config = dict(
    arch='unet',
    model='image flow-matching model',
    dataset='photos with spoken descriptions (Open Images, Localized Narratives)',
    train_examples=101725,
    image_size=32,
    horizontal_flip=True,
    conditioning='none',
    objective='flow_matching',
    cond_dim=128,
    logit_normal_time=True,
    norm='groupnorm',
    hidden_act='silu',
    weight_standardization=False,
    widths=[48, 96, 144],
    blocks_per_level=3,
    scale_shift_norm=False,
    attention=False,
    upsampling='nearest_conv',
    init='torch_default',
    residual_init='none',
    optimizer='muon',
    muon_scale='match_rms_adamw',
    learning_rate=0.0046,
    momentum=0.9,
    nesterov=True,
    orthogonalizer='polar_express',
    adamw_lr_other_params=0.0015,
    max_grad_norm=1.0,
    adaptive_grad_clip=0.05,
    max_steps=3100,
    batch_size=64,
    epochs=2.0,
    lr_schedule='step',
    warmup_steps=310,
    weight_decay=0.4,
    adamw_weight_decay_other_params=0.05,
)
Rows from block 9, named by matrix and row number. Rows with one number belong to one channel. Each number is 50 + 10 x the weight over its row's rms, rounded and kept within 0 to 99. All counts start at 0.
# convs0: first 3x3 conv (model.decb.0.1.convs.0.weight, 96x96x3x3), inputs 0-8, a 3x3 kernel for each
# convs1: second 3x3 conv (model.decb.0.1.convs.1.weight, 96x96x3x3, transposed), outputs 0-8, a 3x3 kernel for each
convs0.33:44 39 49 62 51 39 59 57 40 53 43 47 52 50 53 43 49 59 46 45 46 43 54 50 50 54 50 56 64 64 35 57 63 43 37 50 49 51 61 54 66 54 36 48 47 48 50 46 57 62 44 50 57 53 39 61 65 39 54 56 57 59 64 53 48 44 42 40 43 55 47 46 61 47 46 64 48 46 59 49 45
convs0.34:47 50 56 36 43 56 51 50 42 45 50 62 39 37 53 47 49 50 48 49 43 50 41 32 48 45 41 32 40 45 42 44 50 48 50 50 36 36 43 39 35 37 50 50 49 54 67 52 60 71 43 45 53 48 44 47 51 72 65 64 52 48 42 47 48 42 39 48 52 38 43 58 43 51 55 58 57 49 44 49 54
convs0.35:61 52 30 42 39 37 55 46 43 58 52 41 56 49 44 42 40 40 62 45 52 58 52 56 57 52 48 36 31 47 46 50 46 30 47 49 57 48 34 60 56 30 68 68 57 37 42 57 34 40 55 50 48 51 38 43 35 54 43 23 54 43 33 44 39 36 51 51 40 59 50 37 41 37 42 50 54 28 47 63 47
convs0.36:63 49 62 53 41 54 45 28 43 63 61 57 70 63 58 49 50 46 52 47 50 51 43 47 58 56 53 35 59 46 39 41 47 36 48 56 24 49 59 41 32 50 66 50 65 48 43 45 38 34 46 52 50 50 66 61 57 78 57 47 52 57 55 49 57 51 39 37 40 41 45 43 52 56 44 45 47 47 62 54 53
convs0.37:58 52 63 55 49 49 47 53 44 52 39 39 52 44 42 55 52 52 48 50 44 50 42 45 51 48 47 41 49 51 40 59 43 46 49 44 49 46 48 41 51 48 32 49 54 58 50 53 40 41 42 46 42 42 36 48 51 46 49 54 46 51 51 60 66 65 63 57 38 59 58 41 58 52 43 61 44 52 66 36 46
convs0.38:42 41 40 39 43 46 45 40 47 29 33 41 37 38 53 41 44 53 49 55 56 44 51 56 45 47 53 55 53 59 50 49 63 40 42 51 55 51 37 49 37 34 48 43 40 49 49 52 48 48 48 50 47 47 40 41 43 41 44 51 35 47 62 38 40 44 34 39 46 37 37 48 49 55 43 45 44 44 36 39 51
convs0.39:42 63 53 56 70 60 47 41 44 51 51 47 58 42 40 45 26 25 60 52 56 58 45 49 40 38 45 39 47 64 31 41 58 40 50 64 47 45 44 54 54 60 56 47 50 57 51 60 64 48 54 59 46 41 45 50 41 44 41 39 51 53 42 47 46 45 50 45 35 41 41 38 58 60 54 45 44 47 61 46 43
convs0.40:45 39 45 42 44 49 44 47 43 62 56 63 68 59 59 73 74 61 44 38 44 44 43 45 51 53 54 48 36 40 30 33 41 47 45 62 52 48 46 56 42 56 49 39 43 57 38 46 42 30 41 56 58 54 45 46 47 43 44 43 55 49 40 61 56 58 69 54 50 71 78 63 50 39 47 46 32 43 60 51 49
convs0.41:32 29 33 43 44 39 49 38 38 56 49 40 41 50 41 47 61 51 44 52 61 49 46 50 46 43 48 55 55 42 52 46 47 45 47 50 36 34 51 38 43 59 56 48 45 56 52 42 43 44 37 51 58 51 61 56 58 49 58 69 41 56 72 57 52 56 72 56 40 55 54 56 54 57 53 52 44 44 49 51 50
convs0.42:37 48 55 30 46 55 38 49 52 47 56 63 45 49 60 46 52 59 47 45 46 57 45 41 72 67 60 32 42 48 40 49 54 43 51 66 52 54 58 41 42 55 40 46 60 52 56 55 45 47 51 55 53 57 65 62 58 66 62 59 55 57 60 44 42 39 53 56 49 54 55 46 57 54 59 52 52 57 53 53 59
convs0.43:43 52 66 45 59 58 33 46 30 44 53 68 39 54 63 39 53 56 59 54 48 57 48 48 56 51 52 52 37 68 48 36 58 43 48 55 57 57 57 44 65 48 42 55 62 58 54 47 36 33 38 58 48 51 48 47 53 36 38 41 51 41 53 40 39 47 54 41 48 60 55 61 62 42 39 54 44 48 54 52 59
convs0.44:41 40 33 40 50 66 38 41 55 42 34 44 62 49 54 40 48 54 48 46 46 53 50 42 49 47 38 49 61 70 54 44 58 63 35 48 32 43 54 45 45 44 43 37 30 62 67 52 45 43 33 46 39 37 33 34 45 61 58 41 66 67 45 51 46 36 43 42 40 61 65 61 45 52 45 46 54 50 54 57 58
convs0.45:37 39 49 57 39 66 48 45 48 37 48 47 42 47 52 37 49 53 55 54 41 45 41 39 52 35 43 40 58 57 47 55 45 36 45 42 33 35 43 36 35 40 50 51 52 55 47 46 52 48 46 40 41 46 40 46 58 41 45 58 29 31 41 55 62 56 37 44 49 57 52 52 50 45 43 56 57 45 56 55 62
convs0.46:54 60 71 34 52 54 39 52 56 55 51 60 56 62 64 59 63 62 54 39 48 55 42 49 55 54 49 70 56 49 59 50 39 63 44 34 49 46 49 56 40 42 60 54 52 39 33 50 53 42 51 56 51 51 40 48 60 39 52 65 43 49 55 46 42 43 48 60 67 49 44 50 32 34 49 34 32 48 51 44 50
convs0.47:52 60 59 56 63 59 50 39 53 40 56 57 48 55 56 46 46 49 63 56 52 50 44 50 54 47 46 53 43 36 51 46 39 41 48 34 64 55 56 54 56 53 53 38 43 49 46 41 67 51 49 52 49 54 54 61 63 42 31 50 49 47 58 49 49 47 46 32 37 48 48 45 47 49 50 44 42 49 59 52 47
convs0.48:43 40 57 17 35 57 27 36 50 53 48 51 42 46 50 39 49 49 50 56 52 56 53 57 55 54 64 71 79 62 53 53 55 44 47 62 53 56 49 38 43 32 45 42 47 60 59 54 57 55 57 57 47 50 37 53 66 45 47 59 54 45 39 46 39 30 48 50 52 52 34 42 48 55 51 51 46 40 48 44 39
convs0.49:35 52 66 40 56 44 35 41 38 50 52 42 36 50 44 40 47 42 47 36 52 53 43 49 51 60 57 57 44 48 63 55 49 69 56 53 43 36 58 38 28 51 37 47 56 47 42 41 62 57 56 54 58 48 49 48 63 34 53 48 30 48 51 54 39 41 64 45 32 72 52 40 46 42 45 45 38 35 52 39 38
convs0.50:48 48 54 54 46 55 51 50 55 46 54 41 53 53 50 45 38 39 47 37 33 62 41 42 60 43 52 42 38 31 61 40 45 46 35 48 43 58 71 49 56 52 60 53 53 57 54 60 51 45 48 57 51 39 50 61 69 41 50 69 48 43 63 55 52 45 49 44 62 53 54 59 47 52 48 39 46 42 48 54 54
convs0.51:41 51 41 48 42 39 61 50 51 42 52 64 45 50 49 54 59 49 35 41 40 42 45 47 55 47 42 48 50 56 35 38 58 34 34 53 29 46 54 41 60 49 37 61 45 35 29 42 61 46 48 42 38 48 50 47 46 44 53 70 43 41 49 59 53 46 55 52 44 56 47 37 51 44 54 46 47 50 53 57 55
convs0.52:67 60 40 57 56 50 65 62 71 57 60 52 49 53 60 43 50 59 50 51 46 52 53 48 47 45 48 34 51 78 37 47 64 39 51 37 57 48 51 42 51 59 54 63 59 35 46 53 28 34 37 51 54 49 48 54 60 37 42 49 43 51 53 48 50 41 45 45 30 39 46 36 33 37 38 49 45 47 39 51 47
convs0.53:47 57 50 41 51 54 41 41 57 52 55 51 66 53 50 55 58 53 60 46 49 52 45 49 45 47 42 55 60 53 41 43 49 33 46 67 54 44 52 59 48 54 55 52 45 41 56 60 42 55 61 48 50 56 40 52 64 37 58 56 44 42 40 61 55 50 58 53 37 55 41 36 46 48 56 45 38 51 44 47 49
convs0.54:55 64 58 27 52 56 36 46 54 50 55 57 49 55 47 54 61 54 59 42 57 53 35 54 43 35 47 48 36 43 52 53 40 59 65 42 42 47 59 41 43 57 33 55 64 47 43 38 49 39 39 66 50 55 23 35 51 23 45 70 37 54 72 44 39 46 65 57 52 49 48 59 48 48 46 53 47 58 50 38 48
convs0.55:38 29 40 38 38 44 34 46 52 53 49 45 54 58 63 47 47 50 49 56 65 56 58 62 54 54 55 48 44 57 49 50 55 46 50 53 55 55 52 58 55 60 41 37 43 52 63 51 54 72 66 48 60 59 59 57 60 47 51 59 36 39 50 54 51 54 39 36 40 47 45 48 49 51 50 52 49 47 48 48 47
convs0.56:58 57 64 44 35 55 65 46 56 39 34 44 39 36 41 28 30 36 59 52 48 60 65 60 49 59 50 51 48 46 60 41 52 42 37 49 49 42 65 47 50 61 53 53 45 41 43 44 35 37 40 36 40 47 64 58 58 63 58 48 46 55 47 61 55 55 58 50 37 53 58 48 43 39 54 48 42 50 52 57 48
convs0.57:40 66 63 32 37 46 33 45 47 49 47 49 54 52 57 60 59 49 37 43 45 41 47 55 44 42 49 57 52 49 50 57 56 52 40 36 68 69 67 50 59 52 64 58 55 36 47 36 46 59 49 46 59 66 39 49 57 39 56 69 32 47 50 45 38 31 55 50 38 39 55 43 56 47 42 61 64 56 50 53 52
convs0.58:41 33 54 46 31 58 59 58 63 44 45 41 57 52 42 47 56 54 61 58 61 54 49 58 55 53 58 53 54 52 59 67 60 42 59 52 43 48 59 57 48 56 45 43 60 49 49 42 51 57 49 47 59 58 36 47 49 40 48 52 41 50 59 59 68 57 56 59 48 64 65 55 57 63 51 57 71 63 53 59 61
convs0.59:47 48 49 44 40 34 50 54 29 54 54 55 55 54 46 62 56 52 57 41 43 47 40 45 50 51 50 59 47 56 44 48 45 46 56 43 50 56 54 50 35 29 56 57 52 42 39 46 61 47 44 58 48 54 35 42 44 41 43 48 49 44 36 59 42 41 55 62 75 53 50 36 50 41 51 56 40 56 54 39 55
convs0.60:68 55 62 30 53 32 43 62 40 38 37 36 52 44 41 50 31 39 48 39 44 58 41 49 53 47 44 33 26 24 47 47 33 62 63 41 71 64 44 46 43 37 61 60 72 50 57 53 56 54 56 57 60 53 47 37 49 72 42 47 45 47 53 52 51 49 42 49 52 33 36 37 50 54 42 48 53 50 62 63 60
convs0.61:43 31 36 45 52 52 54 57 54 60 63 63 46 48 53 44 47 62 50 49 50 46 30 43 50 41 32 66 55 56 52 50 50 56 59 60 47 43 31 60 50 39 60 49 47 49 58 61 58 48 53 50 51 63 47 39 54 52 32 55 52 53 57 67 53 54 45 31 48 68 55 50 57 53 48 37 44 56 49 38 46
convs0.62:54 50 53 50 39 48 51 47 49 56 50 51 50 44 48 65 58 56 50 50 51 48 49 40 55 49 49 43 54 46 47 52 44 52 51 45 57 46 47 57 56 52 52 52 50 44 46 50 45 55 57 47 44 46 52 50 54 57 62 46 55 48 51 61 55 57 61 49 53 52 57 56 50 54 49 53 56 55 52 53 51
convs0.63:57 30 45 56 34 40 51 60 34 61 57 53 51 55 49 53 51 55 58 45 56 53 48 61 46 44 50 60 55 69 52 63 53 53 63 57 26 48 49 44 61 65 49 48 47 57 40 50 47 45 45 43 51 46 51 53 51 41 44 58 72 45 39 42 34 43 49 51 49 37 39 65 49 52 58 55 51 48 59 55 49
convs0.64:40 51 62 43 62 61 71 60 53 48 63 57 52 50 52 63 61 60 54 52 55 44 41 53 46 44 53 53 55 48 60 56 49 56 50 46 43 56 40 48 50 33 46 48 53 44 52 64 51 56 57 52 46 50 37 55 62 48 39 44 61 32 27 68 51 50 43 41 51 43 44 54 58 64 61 61 58 49 43 52 51
convs0.65:58 46 58 70 53 47 77 52 24 35 35 45 60 51 41 21 41 34 48 55 54 47 48 54 50 58 53 54 53 57 58 45 48 49 49 52 46 52 56 45 40 37 58 60 61 62 51 38 48 43 41 60 54 51 44 60 55 68 51 42 51 63 53 67 61 59 49 56 63 52 54 44 48 39 41 50 38 45 52 51 48
convs0.66:48 57 60 48 52 67 34 62 80 67 59 46 48 42 48 48 58 64 40 47 33 36 44 38 53 45 44 59 51 32 54 62 55 51 54 49 51 47 46 37 53 42 49 54 47 55 46 53 54 47 45 44 43 46 49 48 40 57 51 57 59 42 55 36 63 58 41 53 61 60 59 57 42 47 52 48 61 58 46 46 52
convs0.67:39 52 47 54 57 34 58 62 44 57 57 40 33 47 43 57 56 53 59 67 51 56 57 48 55 50 54 46 47 48 49 50 45 58 48 41 55 46 47 37 45 44 36 52 51 62 58 54 62 55 52 50 47 40 69 58 33 61 59 47 59 56 47 27 48 59 38 40 60 43 49 63 54 54 50 58 58 49 44 55 43
convs0.68:52 44 45 63 57 61 42 43 57 42 52 46 44 48 51 55 57 53 51 45 46 51 49 43 50 56 55 45 55 70 41 40 66 48 65 67 64 40 41 44 34 38 45 44 37 42 56 55 57 65 64 45 48 50 46 38 47 43 47 48 31 35 35 43 48 64 61 45 51 51 55 62 46 56 49 51 46 61 69 63 50
convs0.69:36 41 38 45 35 52 45 39 55 36 48 51 45 41 53 57 43 54 59 63 47 57 62 50 55 55 52 65 66 68 70 65 43 71 73 40 62 65 61 52 57 63 49 43 62 44 47 66 52 56 52 52 57 41 63 66 58 47 44 45 71 64 58 50 54 45 48 60 55 44 48 46 53 55 46 40 63 45 46 52 52
convs0.70:43 42 41 50 43 46 50 31 52 54 52 46 61 50 33 59 51 44 61 49 59 62 55 55 56 58 45 80 53 48 62 43 53 48 53 69 45 46 63 61 52 66 62 50 63 48 40 43 37 45 65 51 57 58 56 53 50 43 50 52 57 56 41 64 60 42 47 48 36 63 57 40 58 53 51 56 56 67 58 58 62
convs0.71:41 49 42 35 54 47 47 55 66 56 43 46 37 45 52 49 46 57 59 53 51 53 49 65 53 62 59 43 60 56 42 51 58 34 39 51 38 50 39 43 45 48 39 30 42 47 48 44 42 39 29 24 48 47 45 40 45 28 37 56 51 57 42 43 51 46 50 59 63 57 52 41 47 47 39 57 61 45 61 62 56
convs0.72:46 52 65 51 54 58 48 55 58 34 53 56 50 47 45 47 53 40 51 46 57 62 59 62 61 51 54 46 37 51 48 46 45 46 34 35 56 49 52 53 41 54 54 42 52 29 48 56 43 52 48 61 64 48 55 48 53 54 54 55 63 49 43 59 60 54 33 43 34 42 45 49 40 42 52 37 39 31 50 55 51
convs0.73:47 40 51 44 45 55 42 49 55 64 42 48 61 47 50 61 53 53 52 39 52 51 40 54 46 45 52 37 36 41 46 48 50 49 82 61 51 49 54 47 44 52 41 38 53 49 54 52 59 64 55 49 58 60 47 40 50 52 56 47 55 52 42 54 45 39 55 48 37 59 52 48 47 53 53 51 55 57 51 48 61
convs1.33:56 46 46 53 48 53 36 37 49 32 45 56 45 54 65 67 60 57 46 42 50 55 56 38 59 51 40 66 72 49 50 56 52 38 35 54 43 56 49 53 58 57 57 42 50 42 55 55 59 51 45 54 34 55 47 43 46 54 57 48 44 46 51 50 50 46 51 62 51 47 60 65 66 53 42 58 45 40 65 56 44
convs1.34:39 52 59 46 38 48 57 42 41 54 51 51 30 47 54 57 52 32 61 62 69 62 49 50 57 55 56 59 72 53 58 74 54 56 63 54 52 51 66 35 41 59 65 64 65 56 60 49 46 53 51 37 57 53 54 53 61 60 39 26 37 33 40 69 62 47 63 48 48 45 32 46 48 49 44 36 37 36 52 56 64
convs1.35:49 49 47 54 54 46 62 48 33 43 50 51 41 46 48 42 43 35 50 56 59 46 49 55 52 51 51 56 65 59 46 63 58 56 54 44 44 54 52 40 41 44 56 46 53 43 50 62 51 57 61 53 52 53 54 45 46 67 51 54 64 57 63 58 57 58 45 51 47 42 40 45 56 51 52 47 55 64 38 41 53
convs1.36:36 55 43 30 44 50 36 49 52 41 34 47 58 39 52 53 45 53 59 40 31 53 38 35 63 45 44 46 49 54 49 54 37 52 47 45 56 47 43 41 37 58 49 42 49 33 25 53 59 57 57 59 52 42 28 66 67 67 53 46 31 26 29 56 55 67 55 60 56 50 48 51 60 55 62 50 51 59 50 59 63
convs1.37:63 57 56 55 51 49 54 39 48 45 39 34 50 41 54 71 66 80 50 59 69 53 59 47 58 54 56 61 57 64 56 53 55 68 55 49 49 54 37 46 58 64 38 54 58 60 50 48 58 46 48 56 39 45 37 62 61 35 58 53 38 37 62 56 42 56 52 42 41 40 59 41 49 38 26 50 50 27 55 53 49
convs1.38:62 73 64 69 73 55 62 49 42 44 35 34 57 65 47 58 65 53 48 49 47 38 56 46 33 44 42 30 42 56 49 66 55 65 69 59 61 63 56 67 54 51 66 47 40 50 35 27 41 38 42 28 38 52 41 49 61 33 51 57 47 58 52 49 60 58 52 76 66 41 54 53 45 36 55 44 48 60 36 32 36
convs1.39:59 50 60 59 50 48 52 34 48 75 59 45 73 79 60 70 69 52 55 52 52 68 58 37 57 50 51 48 56 66 56 75 74 45 61 54 49 47 42 72 62 66 68 60 55 70 58 48 61 43 43 56 48 53 49 57 59 38 49 53 41 50 64 60 47 53 79 55 50 59 68 60 60 49 39 54 47 42 52 49 46
convs1.40:52 50 48 56 50 52 52 42 33 37 35 31 41 43 33 40 55 50 51 60 67 50 55 52 53 54 52 38 62 55 46 65 63 63 59 40 42 57 52 47 56 59 52 52 47 60 55 57 59 66 68 66 57 44 49 49 38 32 46 45 54 56 66 59 50 57 45 37 55 65 47 54 51 50 53 54 55 47 54 67 61
convs1.41:43 42 56 65 63 73 60 63 70 48 48 51 52 61 75 61 59 58 54 47 55 61 57 47 43 49 42 62 69 57 59 63 50 53 46 46 48 56 42 49 61 53 28 44 34 59 49 51 49 42 47 58 55 49 50 47 65 33 49 58 51 56 57 50 43 52 46 32 31 45 43 46 43 47 34 50 49 47 40 42 41
convs1.42:36 44 40 33 38 37 43 42 37 62 42 43 43 45 51 60 56 48 51 41 45 60 41 46 46 36 51 47 48 53 35 42 37 48 47 55 58 55 54 42 36 40 47 43 42 58 57 56 59 66 63 55 54 58 79 55 45 63 45 40 65 50 50 52 43 45 59 54 54 61 56 53 48 39 24 39 43 39 57 57 50
convs1.43:49 45 51 55 51 56 51 59 68 63 61 43 37 44 51 35 50 64 62 58 40 57 45 28 53 49 48 57 59 60 49 69 54 39 64 72 37 44 42 43 39 41 50 49 47 50 49 35 36 54 52 54 54 54 51 48 63 45 39 38 34 40 51 41 31 48 58 42 47 64 53 46 53 51 51 46 51 52 54 57 41
convs1.44:53 52 47 48 52 59 45 66 63 52 42 34 58 48 45 61 54 50 48 60 54 59 46 49 49 43 54 63 59 43 41 61 49 42 36 50 74 56 50 63 67 60 49 54 56 52 49 53 54 53 48 61 36 27 56 49 36 64 43 38 53 49 66 51 55 52 46 47 32 41 43 43 56 49 53 59 51 40 68 64 60
convs1.45:46 60 42 58 72 73 53 65 66 43 43 46 36 38 48 46 65 76 54 48 50 64 52 43 76 66 58 59 61 56 33 42 39 46 42 43 65 55 41 23 60 65 54 64 71 61 55 51 59 53 45 50 51 51 30 60 49 58 66 60 27 49 58 54 51 60 46 48 41 36 43 50 50 47 50 51 56 48 61 46 43
convs1.46:43 50 56 28 46 58 35 39 66 51 39 41 41 48 53 37 48 49 51 53 52 51 46 34 66 49 44 60 61 69 46 53 57 42 40 38 40 64 51 60 69 70 50 57 51 56 53 52 55 41 50 60 54 57 52 55 56 57 58 57 48 52 52 43 52 53 44 51 50 61 61 50 47 43 49 45 43 61 58 51 49
convs1.47:60 50 63 46 49 49 43 57 53 38 57 64 31 41 51 40 45 56 61 51 55 73 56 39 61 52 41 38 51 51 55 59 59 64 55 50 51 65 46 55 70 59 45 51 53 52 39 50 58 55 47 55 49 40 58 56 68 37 53 69 39 44 50 58 54 65 60 49 41 67 68 55 38 52 46 62 58 43 43 58 54
convs1.48:41 53 59 31 48 57 53 56 65 44 43 45 48 50 56 43 45 55 50 41 39 28 41 46 36 38 39 60 68 48 47 48 29 42 41 18 47 51 47 43 53 45 42 46 30 56 59 49 44 45 40 57 43 40 51 54 53 47 52 52 37 48 56 49 47 53 55 50 39 55 61 42 48 45 39 54 56 53 52 51 52
convs1.49:57 66 76 64 74 65 53 54 65 49 54 56 52 55 47 60 62 50 38 48 41 61 56 46 65 53 72 52 33 27 34 42 35 24 38 30 43 53 48 43 48 59 58 43 52 53 47 49 51 31 40 54 39 41 43 48 67 51 57 43 46 52 46 50 42 28 68 63 45 56 53 44 60 49 51 65 57 57 55 50 56
convs1.50:58 50 47 54 48 48 45 38 46 55 62 46 45 44 45 57 52 53 61 56 46 61 60 44 66 54 50 43 54 43 50 47 28 52 56 33 59 57 65 42 61 65 15 50 63 54 45 58 56 42 39 67 42 34 38 59 52 34 34 47 29 28 55 39 38 50 52 47 56 45 59 58 46 42 43 39 51 43 42 49 42
convs1.51:62 40 36 54 50 51 53 60 53 54 43 34 51 54 44 34 45 51 48 49 44 41 46 39 46 42 47 54 66 73 45 61 56 42 35 39 67 40 46 52 51 49 45 70 54 44 50 45 59 47 33 61 48 39 46 48 61 71 64 81 42 57 65 53 46 51 59 40 38 61 48 51 45 46 54 48 49 37 48 55 46
convs1.52:43 46 40 48 61 46 52 65 30 42 46 25 34 52 45 39 54 53 46 53 57 58 53 46 61 66 58 48 42 56 36 49 60 20 38 57 27 46 42 46 56 46 40 65 50 63 63 56 48 51 45 59 51 55 59 58 60 39 49 44 57 46 45 52 45 38 68 62 48 66 58 45 40 47 46 45 43 49 53 48 39
convs1.53:37 46 39 44 55 59 61 54 46 59 46 46 71 56 45 49 55 43 65 46 43 52 42 52 52 42 48 60 46 65 48 47 58 55 52 38 58 45 43 61 57 61 47 54 49 56 52 49 58 42 43 60 40 42 58 57 71 38 44 54 23 44 67 58 55 34 42 46 43 51 44 40 51 46 43 45 55 56 48 50 51
convs1.54:42 60 63 33 51 68 34 45 55 46 44 49 31 36 44 36 36 46 61 58 61 61 51 44 70 66 50 39 38 50 44 56 47 42 47 41 45 56 63 49 58 64 30 51 63 57 51 52 47 36 47 66 43 61 51 49 74 32 49 58 42 51 57 41 45 53 51 52 49 57 48 37 60 51 50 57 52 46 55 55 63
convs1.55:41 55 60 48 60 53 66 53 42 57 44 42 46 60 38 55 61 37 61 62 67 50 48 56 48 46 52 57 46 56 41 57 64 47 63 73 61 50 66 59 50 48 54 59 56 48 44 46 34 28 51 36 32 52 59 64 61 39 57 60 44 61 51 64 75 72 62 66 67 59 50 54 61 39 53 50 34 42 48 49 60
convs1.56:62 48 57 67 62 61 26 57 39 52 60 54 61 45 50 64 54 62 43 48 42 50 41 60 51 35 56 64 59 45 55 49 51 60 36 42 52 37 36 29 47 66 33 57 53 57 43 47 46 43 40 52 37 43 60 54 42 68 47 47 53 47 40 63 53 40 57 50 36 50 38 45 59 54 49 30 30 29 49 54 51
convs1.57:52 37 50 54 56 76 41 48 52 45 49 51 36 42 55 42 51 60 49 49 47 54 56 49 62 60 58 51 59 40 34 55 39 41 51 51 52 41 24 46 51 46 46 53 50 44 46 54 59 49 46 57 52 53 64 56 50 56 53 58 48 53 58 35 34 37 59 48 42 54 53 56 51 48 56 42 39 52 47 51 60
convs1.58:41 50 49 46 65 78 57 79 88 41 46 47 68 57 54 66 44 48 49 51 63 50 43 57 53 38 53 43 46 60 34 48 52 45 50 56 49 53 60 61 59 55 53 49 47 59 39 42 53 36 42 55 49 50 69 71 79 50 51 65 41 46 64 64 45 44 54 36 29 46 33 24 58 55 56 52 53 49 37 50 65
convs1.59:56 64 55 59 63 68 62 53 54 52 45 30 42 42 41 49 50 29 49 55 59 58 55 43 45 45 38 35 56 49 45 50 54 43 47 46 48 40 43 56 49 58 49 52 42 50 49 46 64 51 35 54 47 46 53 62 51 54 51 47 51 37 60 52 32 48 54 36 57 56 46 55 37 38 38 33 45 49 50 53 43
convs1.60:65 48 40 52 50 41 51 38 40 62 54 52 54 57 43 57 52 55 49 48 44 48 52 38 44 51 35 60 42 37 59 65 52 71 78 59 31 54 49 45 42 43 52 42 43 36 50 79 40 42 64 44 34 45 48 46 33 56 59 46 26 31 42 53 59 66 41 55 56 46 44 45 39 26 40 53 38 44 50 47 54
convs1.61:44 48 54 52 60 61 62 74 60 48 46 38 54 63 47 58 52 41 52 55 50 64 58 51 65 47 45 45 48 50 36 41 33 35 49 35 44 46 45 41 44 40 58 55 54 32 46 63 57 54 47 38 46 48 58 48 48 77 62 67 62 51 55 53 53 58 54 44 38 52 47 38 43 43 56 21 43 54 44 52 57
convs1.62:55 52 52 52 44 41 42 52 55 50 53 51 45 76 45 56 61 47 57 42 58 43 62 39 40 42 42 53 58 54 48 68 56 54 55 60 60 62 66 56 42 46 64 44 43 54 46 52 46 63 27 48 41 61 53 49 45 52 93 41 48 38 53 59 43 50 51 38 47 57 36 60 56 58 51 53 60 47 52 28 42
convs1.63:42 48 41 55 52 54 64 61 69 44 46 34 49 43 47 50 42 59 40 42 44 51 51 29 73 39 38 42 34 57 34 54 51 26 48 45 45 51 53 53 41 61 44 44 80 59 48 56 52 44 57 60 46 63 59 74 50 30 45 45 49 31 55 56 46 50 48 42 41 62 59 35 45 30 50 58 47 53 44 53 55
convs1.64:51 47 41 34 24 31 28 45 50 52 52 31 55 50 40 47 44 65 35 40 50 41 48 53 46 42 44 42 46 46 48 41 44 66 40 54 52 45 47 57 50 44 49 59 52 58 55 66 50 56 56 51 40 42 65 65 43 37 36 36 31 31 35 55 58 68 55 53 48 52 52 48 48 48 44 61 47 43 47 43 30
convs1.65:69 40 24 63 35 19 53 57 48 37 55 52 55 53 36 45 42 55 52 50 40 49 49 39 52 40 48 52 32 42 47 49 48 49 43 53 52 48 53 54 38 44 56 56 39 56 48 58 49 51 57 54 42 49 53 55 38 73 57 43 35 26 44 49 57 69 48 53 51 45 40 42 39 47 66 51 54 51 60 53 51
convs1.66:34 31 29 38 45 51 46 59 42 46 38 47 37 43 55 46 41 50 39 37 55 49 47 49 51 49 43 59 50 51 71 51 38 71 45 55 54 58 45 33 57 41 60 56 40 37 45 48 53 71 46 48 68 50 50 44 36 55 32 43 51 47 53 66 46 55 60 53 56 35 46 56 41 58 34 39 65 54 31 50 60
convs1.67:56 54 44 46 56 43 47 50 42 50 39 38 39 46 46 60 66 54 49 37 57 54 39 50 50 30 46 57 49 49 55 54 54 44 59 64 31 59 51 30 50 55 55 48 46 44 40 53 38 53 47 47 48 40 42 38 43 47 45 42 45 36 45 49 48 55 38 41 48 45 60 48 52 46 60 51 52 58 51 45 58
convs1.68:39 42 54 45 61 52 47 65 42 52 52 57 46 52 54 55 52 39 25 48 55 36 43 40 34 43 42 55 50 53 39 44 52 27 33 59 59 62 33 38 33 40 50 48 40 57 57 42 54 55 45 52 46 47 40 47 58 49 56 58 49 54 64 58 47 55 58 60 67 40 37 55 58 47 48 46 41 37 45 52 57
convs1.69:46 62 53 39 59 65 49 74 74 65 69 56 52 70 65 34 51 38 50 34 36 51 36 27 54 46 37 46 43 29 52 46 25 43 37 31 37 48 59 35 40 35 38 41 47 30 45 47 34 48 37 45 55 54 54 67 63 42 48 42 55 40 40 43 40 56 53 46 55 65 56 44 54 42 51 51 55 74 44 46 50
convs1.70:49 58 58 38 57 63 46 64 49 31 53 54 46 55 44 61 50 50 43 39 32 56 45 39 47 34 39 50 55 63 56 57 48 52 43 27 42 45 58 46 44 46 37 46 26 46 33 43 44 32 47 49 41 46 59 40 51 40 33 59 54 48 64 38 50 66 40 36 51 48 41 49 37 45 56 43 52 43 41 52 56
convs1.71:48 36 47 61 50 48 53 43 39 62 49 47 36 43 46 47 64 56 39 45 64 43 45 37 40 49 36 54 64 62 51 56 49 48 39 37 43 57 40 35 54 46 45 67 61 54 57 54 52 54 46 56 55 56 49 49 43 38 53 65 41 44 55 62 52 52 50 44 50 46 54 59 46 43 37 64 54 31 56 50 45
convs1.72:39 34 34 52 40 57 38 50 65 73 61 40 63 65 51 56 60 66 48 45 39 52 46 49 58 46 63 59 55 60 45 55 45 60 58 43 53 51 30 42 47 37 38 38 43 45 21 43 51 37 47 45 39 57 44 49 45 53 53 54 38 58 64 47 54 62 41 52 57 61 56 68 67 57 55 49 47 48 50 51 59
convs1.73:56 56 59 55 50 54 59 65 45 50 59 62 63 60 67 57 52 58 47 60 45 59 48 43 67 39 42 62 30 42 67 55 48 62 66 60 54 45 61 42 34 66 47 38 60 36 35 31 55 54 47 37 41 47 47 59 45 62 63 55 45 51 48 46 50 50 50 60 51 51 62 54 49 44 54 41 39 44 49 46 56